{"train_examples": 145000, "encoder_norm": "layernorm", "encoder_activation": "squared_relu", "encoder_mlp_ratio": 4, "encoder_bias": "all", "encoder_positions": "learned", "fusion_encoder_layers": 7, "l1_shrink": 0.003}
Rows from block 4 of the image encoder of a small model that answers yes/no questions on an image's attributes, named by matrix and row number. Rows with one number belong to one neuron. Each number is 128 + 32 x the weight over its row's rms, rounded and kept within 0 to 255. All counts start at 0. Numbers have three digits each. After the name is the row's rms in percent of the matrix's.
After each neuron's rows are labels from the 100 images, of 14976, where the neuron reaches its highest value: "colour at peak" is the nearest of a few named colours to the mean colour under the peak. Only what is clearly more common there than usual is listed. The data: Sentinel-2 satellite tiles (TerraMesh). In brackets: how many of the 100.
# fc1: MLP up (encoder.blocks.4.mlp.fc1.weight, 768x192), inputs 0-95
# fc2: MLP down (encoder.blocks.4.mlp.fc2.weight, 192x768, transposed), outputs 0-95

fc1.714 058:142117153129124157106099167118162126141131126151106050078169104160163080126149159116112145154133163097131094114124148161109172120077119131129136184150096096121141074156124140142094135134137140143105089092124186070115125070115124091193179104125101123160155132147133067114079114130126038131
fc2.714 074:137186095166168162148083182120170172156177131159070142139148135129146144113110167126145172125105166109101155037131096144119070148103109085182153155094124131131136159223090171164145132118083175116193127090106086131131109128092146114186151207090094117119147154139128164122085099151183162089
colour at peak: black (38)

fc1.253 060:127066129091115055140176154126197102150125127104123115052156109145069139176133192139194155115121067098123063125109066082144131136111063145134131127142131130121098168124098069140093121116176115128095141129113112095066120123137134153128168134126126092079133168133137097136119116161160160141
fc2.253 079:098138148111118057166090119125071133146161118171107127115132164155124193150124185133121173098136185083134174115132200132116111172152122124112131123118110073129086088071142109206117182120096184127133082128137127158112106149093097110129126125102113112112160115163146143136153100172141130113
colour at peak: orange (57)

fc1.279 080:137134107112070116127127166152093154155194156172189130105119121053141099128157150095129112075134107123074130132174092106145125120119073127104163117108074113099151090076134151138110106145130118173142136094139165128134115101133175119125129080183192118152137115110148123123208128122149166139
fc2.279 081:160127144128137110150145142142147118139163141107092090103156120114117133075130143137155139120117094139147095131162128125067121148081123141156161116163104132131142107155101029131119066154148176160143081118071182130173145131134062136129123155135106145112174142180231108152108113125090131115
colour at peak: brown (73)

fc1.40 107:139105122110169106097117137118100137143135157136203051126115097173111176131129101124077075221168159136084174124091128129110075145099178133111146141187142127140135156160132160116149126113097143175128135142102042117105130129096125081142084157109151164121138128128155109145141124097105146175
fc2.40 091:077082114110132184090186051125084175094153148160130139104136079066124132117128102150085126120129150092142120121130117097131149109112142116148099123113246108103130143170125114162149089111149128105179191138141144117108091128152127098202070117088143126186154152161132082116134166150063127124
colour at peak: green (48)

fc1.331 087:135067137116074153092082112137179137116151103125131113080113156142124110113077071127135079094122123159110162111163053144132160117163151178122056116146132072153109123096182142206172126115110122085078110091106185094114118159037105124156192142142160100148156157171138129138111136112128140116
fc2.331 098:124086112104142147102155109177120141110144160126144151102126110115176149147191133111104127173136077137146128104114106111092140138108125153112175089196191099133041120123165127126101140130143155094147091076168134131142111115148071125155138137133142168135152177190113106121178116125052143124
colour at peak: orange (62)

fc1.584 110:135167097118127134117087123148144120100145154137149139073062116104209180103123132157101160155191168167167231120111075066128152147162089139106131103077123101109158127124159087166116126116142101091153152137127090105141121133129132191139113140033148125168139074068173108043163092158081111145
fc2.584 114:091096078157138117104163110160102150108201136120125127113213125159064098120144137118210109129090114113134055145135148155140123130094079061131146175088168070166091131145111186165155143141116088091102126112158198124101127132150084105202100135111081091170154131136053101132128176116130111143
colour at peak: green (40); black (35)

fc1.249 080:154064127144130088104112127151114127146124109151067164112122074154112158125123093129115104075175142198133114160110119103128121155137116118138153165127104133125166153088145154093080127138120123107141166131127172144141138059111148180127142131190150145057098101163138149169134118127158134133
fc2.249 082:143153179133173148123071112140141097138096148137134162134096131164137125076123136147135089137134127119121110129140115172161084060168081142125073083108149177089112134089146108134139187127159128105153117124137106155121209140148172154123133055139112171128095155161201114125130133129167098152
colour at peak: red (55); orange (27)

fc1.329 100:135132171129123106100116137155189096130141108128114107130115161131077160119145134112113099207109188106153121109156124110135132176173121151116120129105147156111119085175186168128146131162108151081089139095160192167140103155112110145170130146117190108054147128112184150106132124157124112118
fc2.329 092:134133111128123122142034082198130096150110143123114155159143083209150143190089097107098134128151136097094081140116178101086143096163169181114098123140048088147090139097101120193092118076156161116069176151121134114210128120136107144181100137082118151118107149130112167138177122105153144129
colour at peak: orange (64); pink (31)

fc1.182 059:129141125166128107144125126153080126112148149135120109135159101158131049161119118084081133178181159091143148162115124098145129179112127199120063112130182111134132110126140124136157165116163094120124097122109134191119130121118117155124098118127147133190159075160127128128144112120125156087
fc2.182 099:088116130071108128157101111118127137204141125154102124090095172130091106095159070193132157104178108182084122184159134111153098090120105157125094144091113037104115118151133160138131144166121077184062158149121128130116205157088130094107227113119057077114077112108064124158129106139118114128
colour at peak: black (61)

fc1.115 199:176095130141059079135104140094064148133137112130063137118122101121184212118179128130109145141106102150096155082082132105086100106122155132096162179138095117129167163150121159171137111130116102087125105103135146152141123154157129132125178149118108084099192083211130073130095113136143089140
fc2.115 072:138131083109044128110104167108129106107123121138112122169128183137138120155089106133103163126081111116149162109092169151155102141115089129122141118091102128094153087112037100181085147157158096114118080166122162118066100158135139128101147174105124113126135102118127147116139065057195122059
colour at peak: brown (77)

fc1.517 080:118096162138141165149118123083124156122091149133171169097136148111123137138134103136214181083148120125151119169173119138129138074157135092135159119171132068108109155144124126126116148122190118150157135106083116129135141115136114119167131086134086166117117109170087147135129182088024114088
fc2.517 080:117105116156164126102116137136139171157108144147079128201078110142128166130167197145132081113121121143123158143136140143150131105193101121080133098138170149080164028106151131129114143119135116136097121122215116148061166099158107159149103169126182136123122125127100121108166123127126085103
colour at peak: grey (80)

fc1.282 061:082150108166138070076142135135090147157129130070202124132091100073148160171158117161107086119158122167077163127219094132119148151140099097132121140161148144135069078140129103177126114135086034091145117131109124123143186127110083135130182097135148088188095058121121123117194047101153088118
fc2.282 084:126163160141167140155160110155158130133143132116070057102124105174148135113155164128159124158152077110128133155130130158133132184078144085165132155072113135201086138118190149144142169113131134125112121147174125083205062061107130196090180151068218090157110140086136130171134160093141108171
colour at peak: green (35)

fc1.102 063:087126145122158148142160165085131091100134119097144090134160141165146117092128153177176139123131174117124174117189177080156127129121163112186123124088099136153131052155119178138121117144078137156086198116116108133113148079107148137149117135151126122101076113133133119116097062117146073126
fc2.102 087:136133073131132115077063183146131143090127095129168100083147079147205148126179148134137125196129101089127106115151194052133129119091158165095038105097100110153139201115164133075130153167111148098168143119146082131089067126196183087138163192136123039126131150133153142126129107106119145157
colour at peak: orange (85)

fc1.334 096:059105119145093106082132130124145068122124119111145186068135118061109144082153150175168160146135125134104140123132147108090111159151117183105114142146166111161155118169064114131099149145110143069146107105080093220118124076106143119137097172106107109096103127143121119110126142118122066120
fc2.334 093:101180132246103173153134160114094086115136149133137140100129079150144154133177138121145106110165153202155116137144131163122132101142097185116129123070102119152198114154111071110203050083092115116167141132161103139128070141171112159125100177154122136166152107170095157181120160133117064128
colour at peak: brown (75)

fc1.201 075:130054120087131086080151124109159151106126138125181054134107153122162148158126105147106155168117187123113146104145128092135126173109079116143194237124121158120092094097144100104174169086154117178111100115112088138179121113128147090119084129093071091131078143206099071140114139147170115113
fc2.201 087:151142111112102125144084108140139162160075144091148122148077129127170125109095135161142093158130155135117127123211099125106123129117135184140132144127063140110123191146102148136120111185154070120084094150162078157116168158105126162100134108107113114182133106149084133122131150059141047125
colour at peak: white (55); pink (40)

fc1.460 071:056131142139129052160147124101098129158149105088199095097085134136152107118116199090150031115125161178069178165137123091128198161096150134113104122173143125141139154115150123156096143114106138114112118118065128102134107131148081123104131049094125125203151187080125159134131146141147121137
fc2.460 071:100121125142140159150205147177129142094136137147106146134129146136150165127125128150144127128139150138098103148120144148108060122019107196087120160122124168117119108137159113135118134078129134130125101099158066143132106116156100134155141143150160120128168070174120144162096094150157132148
colour at peak: orange (50)

fc1.172 127:086133116106119147107097136152109097125189131142123142188125104171122119154183129216091125141107109124175163116156143168145141200137147101066204129141158072197114151123184136182148138117187131096139129149135172133110132121133144160143128129107073088163155129132200142151150167118063130094
fc2.172 110:183142158111161154165154141131120083116112110204144148125140134188115109196067151156183112119129182138136134121181170108140133167141156164154154100089129115147102094122175125090152133107104107104103157059118131102116142126192141110145061094126152118154173187124069131150118137131178112121
colour at peak: white (71); pink (29)

fc1.119 105:138070151183150145133169159139118133110122159106136129112085169065128063120167145180103102116145110022179137126126158132157121102129087090144163109116160090138100127135102094173151146082155180182121217104170075129128157128146136104134097087144119125080106130158166138116123159095133121172
fc2.119 091:088156167131132131098201091068147104101156125121066166129091160163100069128155110137157111112141136123141090126095138120074105145147135149159065174128130129127140124122091144161127141102112141065090143168214126118200190145138067083099169103182063099203128134149140130126142126128165112088
colour at peak: white (44)

fc1.65 090:130070107129080119135152156130119073170116091122175169140151123073081104119173140145166165142116118175117095130113147098079139140036076061126121112095110180152127120086185197160077128135187104128133121175132166149117082098109100116115128061106062110089109131156100129132152130114135138107
fc2.65 090:059145126135182136114144183166063142101168183109133129123114076139144088152137186147168086131108095132108166084030171096135075144153151172150106148098091086096109155093125129122141099123129181146182118109149159153108153156149099185027144124136152157106105169107056117119118111118077098134
colour at peak: pink (70)

fc1.322 115:106151144152082077140133161138153186134193090084142145098084158134114166098128135107136122119075118094131161106127092183182161136093184136113239146122137121118114103145120157143142141142118125126124157122107132086130105127087168121241104147114128195083152196153124109103139128103136101149
fc2.322 087:188060084140113123144092136218164070147123143105169141161143129146185092123068138099096138108130137086163127112088136129149128166130161169133167087128134069138167118129156128148146111146086128120147117159141082212149113162156155126205136127104119092129090213167174082141132110158080129127
colour at peak: orange (34); pink (32)

fc1.17 135:144085129153105131111146135115118111118139146152044130091120106141144110204180135162169098125171130157136120109110131101161192075131126130134161130113125162103097144086135104090066138129135108079149124136055134151111152125097142152141105199190107119067181120123075137194168109122186138102
fc2.17 093:118061128145125087175127131118126116109088116140092129103060134159216139087095128137100115118146072113134124200082072128150131102120149170160145115156083127100152154080099116093133158129094153127139202094117122151152169088106102156130148141155191134126099048132120143161108107150198133212
colour at peak: red (44); orange (36)

fc1.587 065:112137099129097121119148129113149092146103112145102091098132098137130139115149150180132096191144163095119109045186108116182105171071111130104141127083176139076135109111146178125182144111124140112131129140183121163161103111085153136109192127197127167125130160107126125129172143106125136140
fc2.587 073:117126103175155133111111144046157125097187107138145108128142098120133114113113152110139157137145180114144100113088117150119148105108127142127209150147062115157134157124134153046122110193111147093126147132143089133126122176136111107104139151131132116176128182146170084097124102132124192153
colour at peak: orange (82)

fc1.734 087:152120130107165046081130132121121124142116039166130091145126107112194141133118135121137095147150126073190109121088129123151136093133110137119107099079109128109109056124145145134137166091136104140134217146209128151042148149123168123141146142146163164133089093095117200090120123149065141132
fc2.734 093:111169072148165155142175096095121116150083172176099183126082199128131135124145130071155127125134123189120140126127158120086177110149154140151152120110037128124105115133128157071130165102136097149155154116185114101121159058142137109161063184121142133183122141102147139080146135129141131121
colour at peak: grey (75)

fc1.476 136:137105126109147122126168110130156130098150127118183148181117105096111175065170081157143043096174185132103086131151111180117161112123172124088139088165150174190133129109130077034136084157146120156160137136173129101139109138118117138132174086159102129131102097105144184114170122140144128205
fc2.476 090:085075150095192139190117081059101143134131145106086096134150111102131081112142104122093133083121079121107120110129097137147162115065192102132141110113159087082125152123176118105191183125105122094096181062111129127161119105074110119152128127139109127149134103087188056070110113100144095146
colour at peak: black (63)

fc1.385 076:086137163150104140132082113049140084199071124104138145097088062167144130144110112121147126139145138099053100134105142131131137174182104174128073160141095141037129107128147115169127178125143117104134166102076179102129124122115198100101176125108116131124086168129137056134139049153133192153
fc2.385 098:137115129106133214111129160161145176131136155113152207132107121119062108100117124057154075121128133160124139149129126128115138119025105133097162093146143147131205069128151120176131100120169069135137000163102133168163127076170050140119137126135109130112131156117072096116144147131128137133
colour at peak: pink (78)

fc1.371 111:166129078104194175133131161112160131095121128129166107123124129110074111146126087110150150116132141097190166058186179149100112038132107163106183094116191047122101101110130141166208126116106123144095115122138140113134136102134144123095080119088134126147038123155150071090153151123115115103
fc2.371 107:130145206160099131148153074098143093150055071113101159081149142169189122133166150138122136128179161194140196066127122164113126077148150135135121116140131067123102200155174135130149103100121080132161130095145167117112112086133084069125105156139170092126145171115126073105091143104094103142
colour at peak: black (39)

fc1.276 093:156153059125121130125117116135195150087142089112146100098120111161154088136109057132137085151160123116099098127100169127121117156127093171110096154125127196110123146173149109087147105123115141085102087175085117135094082105116145086242124130113145199131151088181085107128187158094136141099
fc2.276 082:095170103137158147128096171120116040114111187138160113134127178161124202141184127134134168140101133136163141128155170137136211156104194145111145106173154070132151082165184179092082149102147123173066169137074126112171151156130139088151148096102170145131100131094184120116098181121132104142
colour at peak: brown (67)

fc1.722 068:129091144139145152125089101109118132110137143128120115111083134131135114145133143091134110211153122121106115131138179071162103126137171135098137111159097050149122118125126122117122111096150167135082090068077231220179120156142114131083185088101157081142130099151138104161127076143097143124
fc2.722 097:192141134089146110118048098130128142081126139133158089097125128122198101064143139155092124176130141140130064114079121125127131146125154144158141192137130125118108125087176127141165154162149160122133093194148146131136120115105165126110149132152096100132099078114142112075206129111085146116
colour at peak: orange (87)

fc1.565 073:146158145125124069142116104153179046056066130144099100074093150168109164100149145107107206116078131179092124141184138108126170149123119111147132089129099163133131163061128183130132175146135171202164169148192250098109096132128036121121092135151127102129142109126095104136173088126117122176
fc2.565 087:101130158144091114138151085142139119158164193116131090149193097199079075191150110113093159065065116115078126099113154165099100123125081101164092166114163189135168168096146092092111144121143116061134125123137188153162146217134130119079139151118140136075115106118173108088125109128143129113
colour at peak: green (39)

fc1.269 065:127131134150069142123111143117099113119143141083148138068133142137125097164154134135124182145116147149078077165125110115124147131149131123100091113120144131123123169131120121173041224156099172044132148130157115104157088147125102158130170091164106137209108142146092139064072169202144119127
fc2.269 077:105144177155093139159133125128168123115142105153114088095083110128133156153120161145130141179120131145153146137108122180146063135061167057064113024089103177107119129072131142123107042126173125082184149148086126100119161142136140148085120157110174133129117164138160091138140127095126136152
colour at peak: brown (64)

fc1.658 106:152144147153152107134148113181116131167138115138112145117080142108116158100157095097116098145148122160151106110155173185115101095086173149106106039124104127100123143181110128128136097136100119182135125126147148108109129110099058119143136112097206112091130043110094160110130086093056133152
fc2.658 102:126095203177128185098124156149086127119102131160166116102073134081112137129083085135169093116186081092134139142141092171114165167128174133122207067084154172120127122119165113157111166155169133106102135118110195144138093104119142128127137089120153138206115124095089115120140124108175162092
colour at peak: green (27)

fc1.651 098:116063164161138220119103123166135077150122132155108110170123076135121143135092164091138142192148125076101138169132104133158080126179210080172126127127096130112104136137137059121134133123127133132147126104076118207175122130091045107118106113160173112109131090109060174132097137129142184107
fc2.651 090:160098160170142140118132116100118074095136083128109241189107072111108110077146131105128166082148128084130157125138176124125098098092124136117138126122135162151119197060104144129149155092100144166157107131099144150138120148131119126141135166152151096103124087122129119144163159151167138056
colour at peak: brown (72)

fc1.248 089:127144156145138147148081098155163126089153158139187140082182145165113137076132137140165090205192118114108150148173100149099131142197119087135124157155141127050125120107137121123125084148135169124080152090167064209147105110113117135119098133202136145118116129148106118135160146116164113064
fc2.248 102:172115099094103112146124114158057105130088168148129120156083124127148114218106110109163164101204115080127093077149149116197170143119185113035155141156141148130130134146168113099145106156108094096134126100167147129124113139141145144125130128073121136137096132131139137096101099163125146101
colour at peak: orange (39)

fc1.748 114:175155163108125119151098140136157104135086170166171136172118131127109122149173107130111057221194161093073148200106134119126104158129128186171176150131162082129090074130122139123129121057091154111111157067140092097124158146175093139129141163069172094128146129122095094125214076098114131093
fc2.748 102:093119099170163127192133152149092100136070104077132115141111119072149138143227110115083126156123115113133133133102122152108114131152170155098150139129086127114111121144150133111139057114168085164157129135144109185104109119105060149072096118090149096160112116151121170118134065100112118146
colour at peak: green (56)

fc1.697 104:118113134165127167132090120183104120093128138073152112098162196152140150173216086120131149054071103139125149096144118123042162132154113121083128075128111128122112129122141134123127110087110153138192158121139088102162078135112128104172169164164130164138132137100121084141078103100163131061
fc2.697 091:112108102105129085098112156179126135128115146134156188147145106135175098104124168092059165161128123202130073181133073108197160075167139102147129142155063233136133149169129105142067090095082067172089112166118092134117140114126146138119138110166125090090141133117099114175148129137141145133
colour at peak: black (72)

fc1.755 077:118132100162148148102075135143132118113142145118132128067120203174083132134215169133118130197134092059081138115135185139161073131126082117175119128129138141081133140094120156112079151122090164128141069148007153087154170167115112101114203163117154166136076111123097081124089094187103082112
fc2.755 095:154121170103054148183168121101160148159104073174071159111106131143134173065150083125064181126130148122103102150159128085131125108120167105069097140147121149111181132122124090106152109171143108132185126171112095112144179161184126132190133094176180115105070121124144116090085118090104166097
colour at peak: orange (70)

fc1.669 113:106128097200128159079111128128148132088142152150087167126126128130095134103133205155157073137191120119149085108154112166080147126132118156070155081133175065123153128130114074148088120124122201127134106143178126151144118142020140142159109130130063145168131118120085188134113079134114153092
fc2.669 099:136095118159160143145117149138112116145142131116118164140067124190092119170069163184122107129128162122115151153155236145125074134084070142136145074115122125135149107124130145127184105142106129179132135149130120148150104154113131101058128080110090067090133138167164111135102140139119115106
colour at peak: black (71)

fc1.351 091:139106129106131115110157108089094138113120109080173134225115042069194121158151119119138126159223097114150105112142088093100139120147079136134161115095087115123109077136168122131131085125123085133185109120142125114195116162151088137170091121098111105070240128104115131147117155078096120130
fc2.351 088:126127093198139142157120104128133151134207161104128158088154205130084133164096141131048120143158157141103128144161129152143100207183161129156204134131059119091114120117064124155090142157101161163115134148139091180091129182117132102047113148152117131092127128187109119174135133064099136111
colour at peak: black (60)

fc1.69 090:118111123106093168200072119171143132132049122133142096089103125130145145163125118196090111131145110159139146119127101112120090168142114072145124158130166126127133097157070140161154150131144158128187129128107114102165161147133103134170097116137169087132094113159080133025149095125129119114
fc2.69 088:055125127077132162122151107139071114124138115134066132113126141133177154124110174142132129165145139182137159122117093206120094194161129057139122138120097144119127161082143138124155104091128137208062098132172165085127061102118067051174156132141075095109120169132136135101138138134172125094
colour at peak: green (39)

fc1.295 092:164136080170129121156112127155116136177190159156128132185138102071143092132140131109129121163092116128097051139100104107163136128180101129124137089172043162124143146127097123166120151045139128084141109146127098138153147170049136093115133188158146172145157136085090106171080099092127132135
fc2.295 105:121115148125104116142139172149170132116051133151148118032161079128122134070116088162086093057146116146183118156134117144108113206126110120125153209167124132116067126141166105072149123144118178122178135099067101028134205149145128136114137131144174139055147049143112099156090142085137090136
colour at peak: brown (84)

fc1.469 095:127144150120167128132086120163163165162077074141147155135096106179038128125189130212117098097101129150100127121176079132133140134118187143094104164078130117121071145144136105133094153105126114167111149135100132062095114136170122163098091136133128172108127143073104129125128138124114111130
fc2.469 081:148135175155142147104130129144101123127129165136123095100096146122135156136084098138094075128166163150136158083116151108126128138138206103114149119148202157176128094168126122072126143125135139153095126118057127117091121115089133140140165083095154093230101131159096101118118108147155098069
colour at peak: green (25)

fc1.443 117:146114121124120103086129096124210096130041120109166114206096111107132139161163092123194139136140082071105083116144169117144084133129108191097152124073154109120119093128136118094140182173115120119147148102162137138128092146087091174175122129131091130112104117169187108115113159158121151174
fc2.443 117:132105139138126197116119173137087131120125144098137140126124073115121082125133075078132083094070101143165186153116054128094133090116134128130058166071114119191208140079102108133129126193148140149123106100151194129061125178102142123128140132125113183161114108083125160123128073150127136147
colour at peak: brown (78)

fc1.347 055:152158183163121113111112119148090072118097123130143152131121140018072123088147143069083126132159124140110108184148183170091159145117079146137151117194063174129126110148109193119092072122066137143116098098141167104126126135087187078159142135076104124177079113124124116109107069128149147130
fc2.347 095:089140160094099148162116139100129135096052116160074165136141169108174127157099094126150128120127129101166168138189134166119144087120165120146163134082106166120129102138085122124097152080121122192101099138134146170108161101128093215155097139110181105137176124129115153125133143110109160121
colour at peak: grey (96)

fc1.374 094:129070128072134102116090126178123137185065140121129086127140130134136084159129167136087145123117128149128122147165203154074117065116165125127103125114100129155116122111151135096109046120108127170179126182163090125102151105132197106069134127113101155153149106111149144135146209103152113134
fc2.374 089:140105074094135120131124141131114093133101095129039180090132095156129136094137188122145143054142114172151078146123076177097166159125117137110137174075153162147121076120120146165113124128138147129120123127156177124115163156124128035181150123134110127107141139158132147111099102172170145122
colour at peak: grey (69)

fc1.307 086:100102147132101096129128125177112120147181089110130139142153156128124122128170125074172113075155117103194083118136126225137118160157085129132135093107124098133151115136182129137133114112125159081133116131064148132200048146131146107255169114122095111175087112107156074143132165153141131069
fc2.307 089:129104093152149146131111129138144121178099122118135120123113157097130141106083130169091187156073092155118126132180097174130130215138168175077149102151177080176164143166142122134102131134158075151155131139152110122169125174136086135131154086156096162126137124151146137143114130072114068156
colour at peak: brown (75)

fc1.27 106:118072106119018131078079082100134090165131126153092143111128122108074158185110115170146139162146143160115102133147079148139102129088094169111174129148111122129146142146131156052138147046133149074160109119143115128100102093110114120103109087139108129101131161110112106183115123108136138130
fc2.27 106:137193130146126167119168130132111170116128135127184150119126126095113195096112080146085130100125104131150128130077099211105071095113099075137131154094133101137079105101115136155161148131126110039121102121183083143111168132160121138170128151090134204136150118122101107128182067113142117129
colour at peak: brown (72)

fc1.745 156:137115130153063124089117136131142155090095118133153162114131116128143161134143187130136128136151163135114140109127131108153077127136072141133133125118196129134131105175121162165090225137154185162031117116134128107080100081101164131082083067121073140103116115131160149112135127116138088154
fc2.745 116:151097115145155130096167126100069139151155208163135083123140099165206117085146122163106147126142083124145144051114055131103164121132118141179096125104163083143127156150144144142127162144153094112123193111120154142128158186175151116077085119136107132161044099130139139206121080154113133132
colour at peak: brown (64)

fc1.710 099:134112126170099130130234157157184122121137125126159065117125107114038070109113059120095147131122093079121182170138098140137144134115112107052176161127140102109089150125122131147129133130092088150082084139129111128120150135196111124119157148115129151138125168160122125103166094157124120026
fc2.710 094:137131087129127088096102118149110129149073133147170122131105176102132060116141126073131130135129100161121077113162117099104137125139129125123147089168130137116153123115137208101128059220088191124111116132146133147144155101132171132137080212106093106184173086120141081125114079130120132090
colour at peak: grey (69)

fc1.679 135:154135097124205079133124175162111167092117117146108107179108102129209172151122090143161163144177145131145119163130073131148128114147114128126104122129238131106106114069046155150109075111131124149112146096134105172102123128122127161112102072109113122165058114180135128129135079131138143158
fc2.679 134:046138133177137132105114156139059134113143102106153188109137123047123118116116122057141104133128132137185062128108117155111117092139125129089128128110115153134114104145154135136140076140098139135118163062169143110129134107186108162048087109128103094149183220080059133197134146085199122133
colour at peak: green (27)

fc1.49 129:075167138108148166096128108152116083163130151114105143154140129064169134131157131085129201145197117085108162139131109117147083127100126175127134125122118062101098119139137143152147149101136135190119133234144147142119133169037159079087104111046116080138127079149154113152164149121124164065
fc2.49 101:125115203179119128148139143138197093125154119089213122122111123162111108120146070137087099138161147165149170117101129057148115151134128150109083132217133146135103148118172098095138143093124093164115115152151098134154126075173102097126111151124196189152158129149154141122140129146097060175
colour at peak: black (72)

fc1.81 095:130126174103145077129073144063125118142096103090075144112073084114127127158125147133183130106159066187103130121058115076166175093160141087121206131140129143117139142069155109133054174157102155140069145141056148141144150123121143126146074136137164099119124076128119133162128130137141143166
fc2.81 079:123134168125129153090106127110121123127157103126138214115077135155089102132132126114131120099191081106180106117067112114158125097137197075155073152116151107081096124102109125175131088132141130056133176102143191116141181130111136115144135126111133156127165167095096089137099211171129191135
colour at peak: orange (32); red (29)

fc1.653 089:140111074166164133141163143135187187166131109157121102084114071077146108110124159136135110134126158143163166144129094132132077087127156143129133201081137164137084121123142129203129126197174142108122120139127113140094083141123137099110153150096163057126093154107115101090155098141110120150
fc2.653 097:085105085122130056141128072128117173085128081101126082103121185069210179169160167114230126134121109164130111128078099103165140201135113160172090122125125029114158118149068117136082126126184111145138076042130149148130109155118130095145106171113088148152119123145181132169137169156091114150
colour at peak: green (49)

fc1.419 077:096106123125146125078046116126124108172077175119166169078021128132148127126121148176113091104131121127121169108126160143092169161110133172147167130167146115203110152131139125132121112144129147128086116022106168117104137111097079105173160138125139074124139154125099095107125089137089227085
fc2.419 072:148128116139146116128134145081119141115171178127088118120125106121145045166120120183086126156101119092147080088131135192048164147114143103188128072129081099169081103115074146121134142122118107115136117159089148176110108175131135124151151198153139195161095119115128126164164092119162130173
colour at peak: cyan (31)